A small model that answers yes/no questions on an image's attributes, trained from scratch.
Training: adamw at rate 0.0019, 6300 steps, batches of 64.
Rows from block 9 of the fusion encoder, named by matrix and row number. Rows with one number belong to one attention dimension. Each number is 128 + 24 x the weight over its row's rms, rounded and kept within 0 to 255. All counts start at 0. Numbers have three digits each. After the name is the row's rms in percent of the matrix's.
# q: attention query, key and value (stacked) (fusion_encoder.blocks.9.attn.qkv.weight, 768x256, the q third), inputs 86-171
# k: attention query, key and value (stacked) (fusion_encoder.blocks.9.attn.qkv.weight, 768x256, the k third), inputs 86-171
q.86 171:101106174120131123181154140089133143141135127100103175165135121108128132111126120093104136147104096104158120138122149123156124088146179110174162166140105167145117113138131104124116092118087103106095115139114120086154100098120116087117082106132144091138146139
q.87 080:136198133143085100121154123109134105090151156113131172124134153109125145129113127146105116133071156116125126146141107145147143162120141094146151116124098132127109123116117138137147106114099145125155082138122148137112148151080095126120109100093150113101143148
q.88 095:135111119119131119140096136142097158138108099112131111118161107142127074095193165151164153096135146121147156119093176097110118112144105203091126145139141126145141155165149125154158148166150125154129177154130127130133106103165150142148118150132126164142124064
q.89 098:115100120075161153168125154128122196148117117127145110139115121147117099160121116094140135145149108132135120138124131105119122091145122144097141147126132140136104106152125117138066146124105075110097170099114116122151084115138145111155135122155083125153117124
q.90 097:162123102082121129156103151151097156126133123121172118095133118152109040125139168161177151117125152127139137132088144079117102120153119190094147117148142123147116121156134125139084139137107100132114194131102151143116112100134147146144132118138095138120132091
q.91 099:119077127134162131124107127136118109141108104112129100120130113142122086117203140142170152125180145115149141092105159115127105102144126181109128141157141127149104145124144098138145139150169129135103167142143112129154112110156125130133128146169135148128134075
q.92 080:133097110135136126123095134140108136134090107127149106104118117137134078105171158148179142108183152144141135101085146083112121107136107202108122119147155133139120151122151112152133150159158138144123179144127120131149096115167132148128118137161131164134130079
q.93 063:136130090111139153143117139185117102086105118139147107102114120143128097145132152160148153137155174135118116095140123084113095110152136187121152101173141132153086126085139110174126140123150139142160195130122116175100128115155141146121127126132124119107128120
q.94 129:162154102144113129095106116155123099106123122158144094091144140147139128123139134172154109098130156162103141121134120136109131168112071153103085090109144095111150153112129148126155146140170164159165126121148145167104160150129142173128162149111128159099118121
q.95 078:162144101092099118117100131148082125101149149134176126099112115160115058133113182137143151127143161134108134133116133116121129145132101159112133086121111097120115107127112148124098119125114118140148140123113179153123146138121123157154139116095113137085125101
q.96 077:127118112078129153152152124124147202119141128150160135127117137132136133134082106129112122118102093152096115180140096127114131118134122099130139131130131117131153131149123160134070130107103114135127138095114137121121128160110141104150143120115090117137113163
q.97 095:126135140168132123069127098134143074118107128129103107120162128121133185108150136140116107112140156123126157116128132138135135153109107130127080132121137119118167163110123128115195123159218176162158105135152103147122163131135132154088140159111170149116130118
q.98 099:134156134154120106087113105151113078109116134130114128091141135133129128107151152169141114104112161133118142114117135135123125144123105154132095097120123116118137154114137138128176113138189176160157115156143146164099167133133129168113139144121156166093132103
q.99 099:154115092091116135133111136154094178106128112143165106110109118168129037135120150154152150110126158172109129140126120084114116132155111167085147100140129127141130108146133148158056144128103118132117189118100162149108130125126148149156150129119095148117115105
q.100 066:175107092109134142085128112150099113118118125198150089108129113153156121136113166153088132114139157183071122167124108115119125157157086146098111129125149098114153121126140132146118153123161146138152148082106159148117163124140166162133188132125104146128119112
q.101 092:104162146180138137089147112126155076131142156134082137154122134101140219129116095118103109141125112131117110113144123169129137160098133084145092135125123109108136145097118115103190122110152155125150066122157113116131141144128106114109128127131174116127114154
q.102 054:170101137077130141148123166139116171130114108102163145124120121144139059156128157131160142118128144115134112152099119049110118099142140172088139097131132126143125127128116128122073157147114102129113197128130132136108096114140136126144121116131089115142135106
q.103 099:156123087091112128135083144155085127112116113127161101084119111158119038136137172161178148126151153139120141117111136110099123131139072181075125103138135108131120122138135145137099154132124126136124177133116167146115141129142144159151143130132096153119121092
q.104 082:131156135148104118098150106106153115129151149131096141143130160107131229135107103114106092146115094127114122130160110161135136166099128081154112159116122131126147149122118130115171127125153166138149054093155120112151153147128124103121125125116166109140122140
q.105 062:173124162114092102153097154120110157123123147067138144114134132133115070095182158125154125131120122079170157112112180120148127096135148161103148105133133124118134132166146148149140145161115124122110153210136158137108115093155121141134079109108139165130148091
q.106 086:154156130139081091114108123128111088085129151108140136099142139142125099096123142174135125111091159121126147126111131128127121154124115154135119098127134122137133138127137169139174138147138153158149116168143166162097159133122110162137116119096145134079134100
q.107 104:091099144138159115130127141127112111160121115099116122127123109114104103113190131110157144129154132090179141100107154131133117090145152158130126156164128155144090133123122095133163136138143112127095137155136092104151094111166127117129085124176151121136139086
q.108 084:108156133153118149097154120113153108136154155162103112145132142110156207137114092118099092126115115148104120117146126161136143157109098086139088137113136100109160153112118118108154132134158161140140069087147109104136149152107126104111161137118141135157102159
q.109 147:089110188130143113156149137081133116147123146085109174172128123097115145122137111100108138153115122098172129127126159133151126078139189115170143165150100177143119109128136104136136095115108107110095111154111107095149106113128099101108073118144148095141153136
q.110 088:116165147170110113123160108129166100120147137120086144147136156090123203121112096131090116122090114106146117136146117143157144144126165094175118139122109147124154156133127125115191104125156182112148095138145107116113147135121111101096124112120163100117148159
q.111 076:153097114087141141136114129133108185121113096129170111103112120150124042143111143132135153121148120147138133128125117089112121093157123153077148109131125136148134123146127156152056138136079101102113197133111140133126097113129155136159129113113081147133130128
q.112 084:123164129147121142086153116128142066134142156154085112149135136120155198140121097121113110135125130144104129127152109185118147152089116072161081118110114103094125114086116125104164112102156147134158047100136126117132145150109123125113148143118153125122106168
q.113 083:159134093134138163097110098169130106116131114187128111100119129143160144149101129144120121127165163163073135130153111136115147175117107119100101100123141111117164126122126140141108141131158181147161135071138154135123154160110136145146184140112104149119119153
q.114 105:126106120083132142166141152114136202136137108136142137144102117129125105149105113097117135140125087137137107141138118112116125105139139116124171135133115138134113107153122123135071135108067074095107150108117123106141092120117135088134120102137105107170128144
q.115 153:089127179153125096140161118083142078122118146080088164164163127094124156093136133128106127132082134088170134117114163143166132111137178107181142139143100170134097132130137102109173093125114132126117103171122139108133127121113098130110089124130174090103158134
q.116 094:143111137106109112163090152131103149133135130098148131115124107143105035107162159141171151134136150106171137111098154096122110102139145190120155132140129147139113116156138128149122141151088087118120167166118133135123094104152133138143091130134126132137134064
q.117 084:137155124149110124079137103130139098127132138154112123118146137112157195131121115133113109106128138149086130118146117159128128164105103076135093128107131096115171141108131124108191124145165171137170069109154128115130155163102134148124154145114154141132107141
q.118 089:120114132101125146147141124112157182139144139115136152156099137125126152132079108100104137159113073131128100153144117132132132110125147092143162134125112141127120110137132128122085114103081090101109120103115131086138114133116128087134132101133103102155126179
q.119 096:110071124106159140153115142131111170151104097131142097124124109138117075132173144120166153116139126113148124119116152103113106098155130177102133149153149144144106135138150102143107159144140116136079184131112107109139094113171143130146116158173109136168140085
q.120 079:158082109081124126149144119140124198112122104148152120131133130164126096134079129136109142120126103167113113173135111096118103122156125138100151117135137130118149122164132163147074130121095115127113175122104150137126135137114172114147124132116096144144109137
q.121 080:117147132141130165128148103100143140137142125147101117151129144107146198142104096101116111124110097143117115146164097156135141161096114056138099144104109121127162131107106130121153125119137143124152067096146110091141166161112136122119141149120135129145125168
k.86 091:146142138143151149145187102110149129092137098160143166168152141100140138104118132140098111055119169152103119138133111106137146150142152121160159122101113165094150113134131133092139088105097136089158151136121109125089101138075125128093114109102161110088127142
k.87 111:147140107132095148143128116139132113114126117141139168119090133149127132140103114150121136133144133157101127134158116152116113139141127132103159084130112119151126121106154145153127126107101160112148105086132171122096157166093115136139136094112118138114116173
k.88 116:134126148121100077130098156099122138134110148088129116114147107113128101089149131128153129125106101087167137129104162131144122115109132145138135157126147138128119172152133125109169131177130095137113126164156115120168098127164124130154100131121130113144156094
k.89 133:121120142108146091132161128103141154097132136133148120157158121113141149114119135103091128124074127114143109148139106081133133129111149098185120152123143164117127132133111148113103114113116087127122146159131100149129119107142141124091119129097126085116138127
k.90 142:110127141091095069142127145106142129097124164084132147119140141117133137100114137141116137157067104077175123138134133132160122115118152123177137148130149157125126157142141149119165112137111096119096108183149130137150133123150109128141097110106129081123160131
k.91 121:082110132126137114126131149130120138112130145115136123134146115114127097076148134152160130118119127083165127140111152112148134129145152158166115149117141153118123135159114108116154101149149107131132170171126111109156097120159117135113091131145127119110181106
k.92 103:096126137111127094124126173118133129127112152101126128128154125114123125084146125145155131133105099070180141130111137123157131113118161137159133156119139142123115149151124116127162113149135097129119141170131110127165095120149123133136088136127132096122161092
k.93 070:083108111108115112135120161114134136113132158126148122112120138116127125114099081140155129145145108075196090114131084130175129124107156132169139140123127174125108131156132152118143112131128120127123135158126112157136108120159112107115067136119113076120169116
k.94 092:126120109121108125104058150136111108167102135083109118104103105171109112149155118117160136180141108122147159119100164158135100107127091159091111134147145099158107147121143107154148159152160148155097098116121165116164159134160129138180132143163124158186128104
k.95 113:121129122089071065133099150104128113110105178072124156107098127151122142120114140122129147204082100101168123127135124140142108111116137139168121136142137133150121147106154161141162103127104119125091075144151151135144166137127105119165099112112120076136142137
k.96 084:153143128110157105130117115125139131115144119132157073143117131145130150196120140090083139140126127149098108124157095124085132108074125105133129117128141125136165136119136163141101156112109120121095100138149134157125155112135150120123179127107124122157079132
k.97 126:143129119149124156119092138141120102184130112123100118103119115139116097120174130138182131120177119133117153115109158153124129129139100163049117133127122081134127132157126085126138150177156161147136138102120138087151111139151124136160131140177132190156134092
k.98 104:135119122134085127114058138146114095162128130106106136098100114157111095120148131146183139152165112104154159113099181158133100108143115157076139123141125107145112147129145115150165142171151166144117113113118166114164131149148102141188108127147133165158150109
k.99 121:113138121082095063119117166119137143105135180102147118120112142143135149136109126113115136171093093103171107128151100122132117100088130102166122125142160160137125157113135174143125123124113102122085093158171120152149144115148120115130121121089117090124123134
k.100 063:097116109099122103093101129108113114158105166107109122088103116144131149164143078106143126180141090135142148116104140154096115096086110121137109171136141111138117128117136126127136161137142131157070096123146134117202147116164132129190136150132133134158109090
k.101 119:142120118152161195117126100148119114165132096163111122136111110137132114162135129121148135119184152169076143120129147135105131125142101151072122113127120090126114090123122107149099136113145148139138144084093132113115112149116137137111171141174122166128103124
k.102 073:110148147126103120149139163126142184074138151094135141129172147109125165115154131136110137101065156085170106135125097117148122174129154117149141159113144177118148169131120151117149124138122106113148135150149094130122104117137120124083087124098114090143134142
k.103 149:106121131087089060137106164104135129105110173070134143123118126135122133116107142120135147177086104090172125128122121132140114092109154134162137141155145160141115155131152148142151118133115104118090096168159140132168136121137123127151090120114117092127155124
k.104 115:172124114153146175117119101140125106166132076148113122126110122134124123166132128120129119135183150182087146112120137131095123115125092128078119117124113091139124115119132114136125150137136162141135131079114130115122147133106131133131158132146128187130088123
k.105 075:149155173120073093158114155094143125091144118100101166111154127121111113090163146158145119126068115069135130123118149100179142119131151142158159137127115152130091155146153148127181121169098129128141102159149146125104150141127105130158071114124160132158157112
k.106 104:137147126126048107145078161116135100133137158081112159090103138147120102100118128160154131149129111099150147101120168165141115118130132151116146106139122126150108153130145142126159131160118147126130087142144168127135139159138107136195094107122126134147157131
k.107 104:102115150147135124130155121122128141116137119137141144150166114092124099077149150154153113078124153092160116143121148087161138147156153151154136136122116153101126125160120111103137103148137126121154190155104108116131077134120109129105082124145126113085170114
k.108 131:162125122150154175116100099152110127179136101162115107123113099142130119172141103106132132129184127185081155124109130146091128127125093121067109116122127094124129111122116097141103153129140148149125137089107128111125124127116148129136170143154119181154086123
k.109 092:148142140163152157163171106135137126122146106173139149151146140094132120099123136143132106069121176123106123140132134105140153167150141140136139105097100157096135112144128113094137101120108142098173164132112113116080105160090122111100119121119138138083137152
k.110 137:162129123180150184121129105142137119167149087148120122123133131117122115143156113137130121082169158144088141116125140131126140145150110131085122125111087100122134122136120116123128148148144174120164144096112129102092125141115125131129142131142145189139116123
k.111 093:117137123095115080137137148125145149075133156117165120119139144124134151131108141141097127116071126116180100135159080110126125110109146106193123121133152170135163158132127182121133109121129093122125121161161101134140130129138117115109125132079113080105133138
k.112 107:142123113132150172107123109148122111162126119151131105120083109152131123172138111107140140151166133184090145127121122146094124144124083144071112110137124088139126094096115089149092165104143139155110126082112137117130137132117152127130173135141118145154088135
k.113 065:093111105112151114093091150117130132136132129096112080104098096138127114175143128095119159183142090148140126120116117141121109104093106123121091145160166126140136142099130125140118172122164092151083114122131113158151147115156160134138172146143088131129129121
k.114 127:124137160112169103140172107102136160083132122148148113174142138113143161156113128105061123121085131134120105148149090102131137134097141092178131141131131162122140127113118159120109110099088092122128137139142100158109128112109139115069136131096122088119103144
k.115 106:138112121156129166143134108142128116132146095144112176119135121116134114077119129143147116080154162129120131126125172120149133153168141148109144106109103131086127111146133103105143107136129150102159158121096136094092116153097104140134099106130143150116139140
k.116 120:111136151107094088150130139102136141089129148097123150129157142109141128084132146143127121124070124077171115126129153108167127122137164144173151150130132161113122155160149154109170110150119115102144128172139136123131125125129113130131080104098149089119172126
k.117 117:152114128153133166109087116141116102177121115151102115123100118149115110169138111112142139143180106174094157115115147164094121111114080149067112133135113072137120123122127089145113163130160146147116106082111156116149150135130138137167168136154114170173091122
k.118 095:147153133124159122132171099124133147102151108164145105154124147110152145179094126104060121114107156162100110140157082114113144130104126082160133125131122132117149105100118158129102136076102116117142119114138128157085158116103143116078163126095120109117097155
k.119 120:105125149110131109131134143113134156103122144121149113136156118107139131087135148111135114112103114085168123147124117092137138133115159120167113166119145139111141146161128136112134131146141091131113147161131094146143100101159126122114118139129135101124162102
k.120 081:152158122091120076131105137104159135100146152113125096128124130123119157154118147112093118158096103113139123131141101120131121108074118095163127146118135143128135170108108176118143140127113109127103081165185128146163155108150147126159167133108127098167100140
k.121 126:164131105147152162110125110142132137163127106167136089136111124141130142176120118114119136123175130191074132129142101138096129122112087114082122109129125103145143109093118120149085153110126143144129127087105134143118138135122151123130185128128123157144091133