Rows from block 9 of the fusion encoder of a small model that answers yes/no questions on an image's attributes, named by matrix and row number. Rows with one number belong to one neuron. Each number is 200 + 20 x the weight over its row's rms, rounded and kept within 0 to 999. All counts start at 0. After the name is the row's rms in percent of the matrix's.
After each neuron's rows are labels from the 100 texts, of 14976, where the neuron reaches its highest value: "fires on" is the input token at the peak. Only what is clearly more common there than usual is listed. The data: telescope images of galaxies (Galaxy Zoo DECaLS). In brackets: how many of the 100.
# fc1: MLP up (fusion_encoder.blocks.9.mlp.fc1.weight, 1024x256), inputs 192-255
# fc2: MLP down (fusion_encoder.blocks.9.mlp.fc2.weight, 256x1024, transposed), outputs 192-255

fc1.351,108,214,208,223,191,186,211,196,180,201,181,195,153,219,204,224,183,166,185,181,175,215,200,191,217,202,175,173,197,204,236,201,220,193,222,214,205,187,217,196,205,173,195,215,200,206,198,232,182,216,178,181,211,215,177,193,198,174,182,198,217,184,191,187,175
fc2.351,109,177,203,218,226,190,214,200,224,231,202,185,157,205,220,197,188,187,204,203,174,189,223,198,186,163,170,228,208,210,221,211,196,157,208,150,234,202,216,177,223,194,180,213,197,210,222,186,214,159,196,199,194,198,195,166,227,204,196,209,222,192,192,149,184
fires on: "shape: star or artifact" (100)

fc1.692,133,211,216,203,181,187,235,215,182,208,201,198,189,229,219,204,181,174,179,162,198,200,190,195,222,223,209,161,186,231,228,166,228,210,205,212,190,203,223,171,219,160,184,225,182,178,198,224,161,213,190,208,212,205,162,205,202,183,184,194,183,171,193,195,200
fc2.692,145,200,197,221,209,194,218,218,224,209,190,205,167,203,212,228,184,187,187,176,188,193,216,219,232,202,172,199,200,221,213,228,197,170,218,162,226,185,221,183,231,172,196,215,194,212,218,231,178,146,175,184,211,176,196,152,196,177,176,222,179,185,184,168,183
fires on: "shape: star or artifact" (100)

fc1.269,147,214,205,202,152,158,229,228,202,247,229,197,191,222,220,179,169,171,217,208,208,217,185,206,215,214,201,142,173,207,211,164,227,228,208,212,196,215,220,169,202,197,194,205,183,182,220,150,193,219,237,196,194,210,192,207,215,169,220,182,172,198,203,193,178
fc2.269,200,167,217,206,203,186,213,210,227,213,188,185,176,225,215,218,186,182,186,183,180,203,242,204,221,213,180,178,223,217,219,193,186,202,211,159,230,156,216,188,218,189,182,223,208,187,222,233,200,149,168,194,219,178,169,170,188,193,190,239,188,214,220,162,193
fires on: "shape: star or artifact" (100)

fc1.639,123,202,201,255,194,176,219,213,198,212,212,198,173,242,199,237,191,174,190,185,185,232,198,180,221,219,203,167,200,219,216,203,208,227,229,186,202,173,220,181,200,176,180,219,209,177,214,227,177,208,167,178,212,181,167,189,170,195,192,219,193,190,207,195,169
fc2.639,109,198,197,220,212,190,218,224,197,220,187,197,156,213,214,221,182,172,183,207,165,177,206,200,203,182,165,219,215,212,214,211,187,171,225,166,217,218,213,172,204,180,206,226,186,212,226,223,193,177,199,197,195,200,173,199,210,208,196,211,206,174,184,147,195
fires on: "shape: star or artifact" (100)

fc1.11,117,215,221,236,174,184,225,213,197,224,220,200,198,234,204,215,172,174,202,199,199,236,177,186,212,232,199,176,186,204,216,191,231,220,211,216,193,194,224,164,195,154,198,216,217,176,205,206,168,204,197,184,197,192,179,206,201,187,190,188,173,181,199,189,169
fc2.11,106,176,210,206,218,203,209,218,188,220,166,187,174,199,208,227,188,187,181,198,151,168,197,199,217,163,161,221,225,220,206,229,194,156,209,179,220,212,218,184,198,179,197,198,172,214,206,224,196,166,178,211,184,194,180,175,217,206,177,203,215,189,173,166,205
fires on: "shape: star or artifact" (100)

fc1.175,105,199,187,185,220,231,179,169,187,186,180,189,209,180,170,253,232,232,184,205,185,219,202,133,212,213,170,186,219,195,198,206,192,214,206,209,183,204,166,235,195,202,201,191,209,220,194,222,202,184,207,231,204,165,182,219,157,213,179,221,185,205,218,208,240
fc2.175,085,210,196,212,204,202,213,206,214,210,214,194,179,174,218,176,200,197,209,219,172,162,232,209,175,173,197,207,185,213,215,174,145,218,214,137,225,174,213,203,204,225,207,201,223,214,218,191,237,158,222,196,184,175,189,203,203,210,224,239,211,229,223,161,195
fires on: "bulge size: moderate" (23); "edge-on disk: yes" (15); "spiral arms: no" (14); "bar: no" (14)

fc1.81,099,213,198,239,190,171,216,213,192,224,213,201,181,243,215,229,193,186,185,189,168,226,205,184,221,219,182,156,199,210,211,199,194,229,236,187,204,190,211,184,189,162,215,217,208,185,193,217,172,207,190,179,205,192,176,204,155,197,180,214,181,182,212,179,157
fc2.81,092,219,207,222,207,189,219,201,212,201,187,190,172,214,214,211,196,186,186,223,182,171,232,165,181,181,159,220,224,202,203,224,173,192,216,164,208,208,212,184,207,201,239,215,193,214,225,196,234,136,196,187,180,199,190,177,212,186,208,225,191,193,202,166,200
fires on: "shape: star or artifact" (100)

fc1.1,123,209,206,224,176,177,228,222,186,209,215,203,181,233,217,208,181,178,198,180,189,225,187,201,226,215,211,164,192,208,208,176,219,219,209,212,208,199,221,175,196,169,196,219,226,172,192,224,170,209,198,186,215,201,173,209,181,171,185,207,180,177,195,189,177
fc2.1,142,200,217,221,221,186,225,222,210,227,198,199,165,214,227,217,171,167,185,205,181,169,204,199,196,172,170,209,221,219,217,225,193,171,221,173,222,206,228,172,212,180,210,222,188,199,228,215,209,172,179,188,193,178,166,188,209,197,193,219,208,180,186,160,192
fires on: "shape: star or artifact" (100)

fc1.223,142,199,202,205,190,183,221,184,211,203,199,198,193,244,203,200,190,200,194,187,175,225,209,151,238,218,168,157,178,223,219,163,221,196,221,210,203,181,210,204,203,194,189,225,216,171,206,222,195,185,185,190,255,168,177,182,190,197,202,208,183,196,201,181,194
fc2.223,174,205,208,205,224,208,198,203,203,198,211,213,223,176,197,203,198,198,193,218,231,175,198,216,186,183,212,234,217,178,167,231,192,193,174,207,189,241,202,199,191,199,211,199,180,210,203,183,207,217,207,197,182,242,235,210,216,193,201,200,204,198,168,235,198
fires on: "shape: star or artifact" (100)

fc1.610,208,197,178,230,206,212,203,176,205,168,214,214,206,202,196,212,201,185,201,142,207,186,225,202,204,184,203,207,195,286,191,184,169,176,211,167,234,187,206,192,233,199,200,205,227,210,217,220,178,175,210,183,203,174,206,185,243,190,206,195,175,211,206,205,197
fc2.610,262,193,220,218,204,173,220,206,211,220,209,185,192,216,213,195,181,186,164,248,194,201,214,172,161,189,155,195,228,192,195,187,196,217,178,208,204,214,211,180,184,252,216,209,174,163,213,193,231,226,186,179,183,231,196,213,228,193,270,184,221,229,197,166,199
fires on: "shape: featured or disk" (100)

fc1.263,114,201,223,204,177,192,227,213,178,201,205,193,172,230,218,237,188,191,185,169,195,230,192,199,240,216,209,162,197,221,208,188,221,206,215,204,207,201,216,172,204,165,189,224,205,177,203,218,165,213,189,190,201,199,157,190,194,182,194,198,177,182,191,202,176
fc2.263,120,199,199,209,219,205,216,227,206,215,198,212,163,201,209,230,192,174,194,182,177,188,201,224,220,177,185,221,210,206,225,222,197,166,217,163,229,195,211,180,228,162,198,211,200,227,223,228,198,163,188,194,190,175,186,163,199,187,165,216,193,171,183,168,181
fires on: "shape: star or artifact" (100)

fc1.440,089,190,166,189,211,216,177,181,168,180,186,189,187,193,146,190,220,233,204,219,164,199,169,169,192,211,163,205,210,184,209,198,187,218,211,226,182,206,159,227,177,213,200,186,196,211,176,212,199,204,201,209,191,182,176,186,174,234,181,214,202,186,172,172,209
fc2.440,083,183,206,204,210,210,207,191,208,197,232,159,194,203,189,185,197,216,237,175,166,184,214,180,205,187,155,236,182,209,193,220,185,168,199,165,241,177,185,204,245,182,191,191,228,244,204,203,202,186,203,190,201,190,195,157,228,203,184,215,190,191,215,167,185
fires on: "spiral winding: tight" (36); "bar: no" (22); "bulge size: small" (18)

fc1.629,111,210,187,232,187,163,195,198,190,219,207,213,173,228,197,227,199,180,191,162,179,224,213,206,227,219,214,172,190,205,220,202,211,210,232,221,195,192,187,191,183,158,187,226,207,193,199,227,170,196,175,179,219,189,167,207,163,200,177,208,177,169,202,173,171
fc2.629,104,194,200,223,223,189,221,206,212,219,188,211,159,207,212,199,180,177,193,205,195,181,230,197,194,172,179,224,217,207,220,212,169,177,216,154,218,195,211,182,227,188,205,217,183,210,227,212,209,157,191,192,191,197,203,178,211,206,203,230,201,195,204,160,196
fires on: "shape: star or artifact" (100)

fc1.675,111,204,208,209,176,181,225,230,190,204,208,204,188,243,206,223,177,178,201,182,189,210,172,209,239,231,199,180,192,215,211,176,237,195,220,193,199,214,230,188,203,154,196,231,200,172,206,230,160,218,192,196,205,205,169,202,201,175,193,198,191,173,181,205,181
fc2.675,113,199,193,221,218,198,215,223,213,212,189,204,168,205,219,222,191,182,178,180,175,185,197,207,223,174,173,210,217,215,219,219,188,170,215,181,222,203,211,186,211,174,203,211,191,221,215,230,186,173,178,195,199,177,174,195,182,189,171,215,195,172,173,167,186
fires on: "shape: star or artifact" (100)

fc1.104,093,198,186,197,195,194,191,199,195,203,218,184,165,197,178,221,225,228,196,192,163,211,198,161,220,178,140,198,178,217,213,199,205,186,241,187,191,192,194,205,192,186,192,193,189,199,198,225,202,181,198,193,206,163,187,176,199,216,186,200,185,192,202,154,201
fc2.104,087,177,185,223,173,185,214,212,194,212,202,183,163,223,214,214,186,187,180,192,160,186,212,191,221,208,183,182,214,222,225,189,175,190,215,176,225,194,218,189,199,215,190,228,219,187,220,219,199,161,172,170,206,168,166,189,235,203,188,215,194,202,191,156,188
fires on: "roundness: round" (33); "roundness: in between" (32); "shape: smooth" (32)

fc1.83,104,184,182,208,197,216,183,201,200,197,209,171,174,224,186,234,209,207,193,164,163,210,197,166,220,208,150,181,204,211,213,182,212,189,219,186,211,178,193,215,194,196,191,207,212,205,198,249,181,202,194,192,223,179,195,201,211,215,200,215,206,200,209,157,209
fc2.83,087,182,196,203,187,205,214,191,209,203,194,191,158,231,208,189,187,188,199,171,147,186,194,189,230,203,190,188,201,230,221,196,203,179,242,181,225,186,207,191,202,200,195,244,204,174,222,200,195,150,189,191,205,160,169,153,213,211,200,226,206,198,204,159,201
fires on: "roundness: round" (42); "roundness: in between" (41); "roundness: cigar-shaped" (14)

fc1.430,096,214,170,195,210,225,189,190,233,193,218,185,134,200,175,191,207,216,204,201,195,223,218,188,191,181,167,199,184,196,233,182,208,187,197,160,228,200,189,224,211,210,191,188,243,226,179,195,201,211,203,200,218,176,185,190,178,209,191,193,210,166,224,181,218
fc2.430,109,171,181,205,195,222,200,189,194,200,215,181,194,206,195,198,211,189,198,133,181,204,191,191,234,196,190,194,180,228,200,174,215,159,206,154,215,191,200,186,248,199,181,190,234,219,190,224,169,175,195,206,236,176,195,163,212,212,190,199,188,197,202,195,209
fires on: "shape: smooth" (54); "roundness: round" (37)

fc1.282,098,206,179,199,202,211,194,173,193,183,198,197,186,202,168,221,211,208,182,176,156,188,207,167,212,209,170,215,195,225,188,177,194,196,221,186,184,204,187,216,198,188,228,216,200,199,186,252,184,193,180,210,237,173,186,207,188,227,200,211,201,195,211,154,202
fc2.282,098,186,187,211,183,203,190,191,199,192,194,170,185,217,194,175,209,201,203,185,147,188,190,183,221,206,158,190,187,234,221,193,185,164,224,182,206,210,197,208,226,221,194,209,232,197,200,207,203,175,195,205,218,168,170,181,224,218,180,197,201,185,212,152,213
fires on: "roundness: cigar-shaped" (43); "edge-on disk: yes" (32)

fc1.672,083,196,173,214,204,212,189,173,212,173,194,196,148,195,193,207,209,206,191,203,155,207,191,178,209,193,147,188,165,190,229,165,227,195,224,184,198,206,182,239,208,223,190,205,197,210,202,211,176,191,188,199,208,163,167,175,201,224,198,207,211,189,174,168,205
fc2.672,070,165,197,205,204,196,219,196,203,204,177,158,191,240,201,200,197,192,194,181,162,180,189,191,246,207,168,195,213,205,221,229,214,163,197,177,227,204,210,178,225,197,177,213,213,187,211,218,210,183,175,197,203,180,166,152,230,207,177,213,205,167,197,177,195
fires on: "shape: smooth" (85)

fc1.290,084,234,194,213,198,206,197,202,198,204,193,194,168,203,195,226,214,206,156,206,167,184,210,180,194,178,178,204,206,200,208,220,198,216,213,175,208,171,196,180,210,180,218,179,207,212,210,203,184,193,191,178,200,197,192,171,194,201,197,212,213,222,230,164,173
fc2.290,074,229,200,187,196,228,183,185,213,184,220,175,197,182,182,188,206,204,226,173,211,179,195,163,202,209,145,214,165,212,181,180,163,180,204,183,202,214,190,196,240,188,219,183,230,214,200,198,203,187,244,228,218,183,214,213,205,199,191,233,177,208,199,158,231
fires on: "shape: smooth" (100)

fc1.243,124,206,206,222,185,180,202,216,211,224,197,196,200,227,224,227,176,171,200,162,204,236,192,190,245,229,211,169,190,214,196,183,204,216,237,209,189,186,223,184,204,175,184,215,223,176,206,226,165,207,194,187,213,170,188,213,188,177,202,210,179,178,216,192,178
fc2.243,139,203,215,218,206,189,222,215,212,225,192,190,168,209,223,220,175,171,198,202,172,169,216,197,204,179,162,208,194,213,216,214,186,187,215,165,221,198,223,172,208,189,219,227,193,208,233,206,208,155,189,193,201,181,175,185,206,193,193,235,203,198,193,155,196
fires on: "shape: star or artifact" (100)

fc1.412,108,193,210,231,216,181,185,190,200,203,173,181,182,229,185,220,220,217,170,186,166,201,214,146,211,207,161,184,214,218,219,186,205,196,236,203,205,165,187,223,164,192,186,223,194,185,216,218,213,187,178,182,214,168,189,196,188,218,204,226,204,182,221,170,192
fc2.412,107,159,200,203,188,192,207,199,203,208,197,185,163,231,203,192,194,189,187,194,144,186,193,203,230,211,194,188,198,223,215,185,182,198,213,166,217,187,204,200,202,214,187,215,236,192,207,223,203,181,182,206,219,152,151,209,192,225,190,218,211,214,219,155,205
fires on: "shape: smooth" (41); "roundness: round" (33); "roundness: in between" (23)

fc1.93,085,235,164,187,192,214,177,189,218,197,230,175,185,194,182,180,205,224,198,174,171,227,204,179,211,179,168,193,187,196,198,170,223,176,219,168,210,193,187,210,185,194,188,184,196,233,200,187,178,197,227,209,215,183,177,196,208,202,171,204,187,189,203,165,197
fc2.93,094,202,192,185,193,231,201,182,200,199,209,168,191,192,196,176,205,210,233,150,194,207,198,176,217,195,174,199,175,217,210,177,226,167,219,162,205,207,213,177,235,197,175,190,208,207,199,201,182,156,224,217,216,174,243,160,218,203,188,204,192,180,212,191,209
fires on: "roundness: round" (60); "bulge size: small" (10)

fc1.630,196,192,190,235,210,217,211,197,214,196,224,205,199,200,211,238,179,187,194,131,202,199,213,206,214,192,205,209,200,262,205,190,174,173,201,174,234,192,217,197,225,192,190,216,215,213,236,242,162,174,207,189,207,160,207,201,232,198,193,197,176,210,195,199,188
fc2.630,238,193,216,214,207,182,212,199,205,208,208,177,191,209,205,186,194,195,180,258,189,192,207,170,163,179,151,194,225,189,194,181,192,218,178,209,203,219,205,197,176,264,217,199,184,172,201,186,232,225,197,187,177,226,199,218,220,203,269,188,223,226,210,162,202
fires on: "shape: featured or disk" (99)

fc1.755,086,212,159,211,233,218,176,183,189,178,170,212,146,196,164,201,240,236,186,210,162,208,167,159,189,180,169,192,221,197,222,196,179,231,203,208,187,219,171,240,167,209,207,200,185,213,181,209,201,197,197,204,194,195,176,209,164,226,204,230,213,200,195,170,212
fc2.755,089,187,206,210,202,196,209,212,220,194,229,156,178,204,192,197,204,206,227,174,169,200,213,172,224,207,152,205,188,199,221,216,229,164,208,187,218,187,194,208,248,175,199,227,197,212,214,198,181,190,202,197,221,196,200,171,223,206,180,183,197,173,186,141,160
fires on: "shape: featured or disk" (46); "bar: no" (20)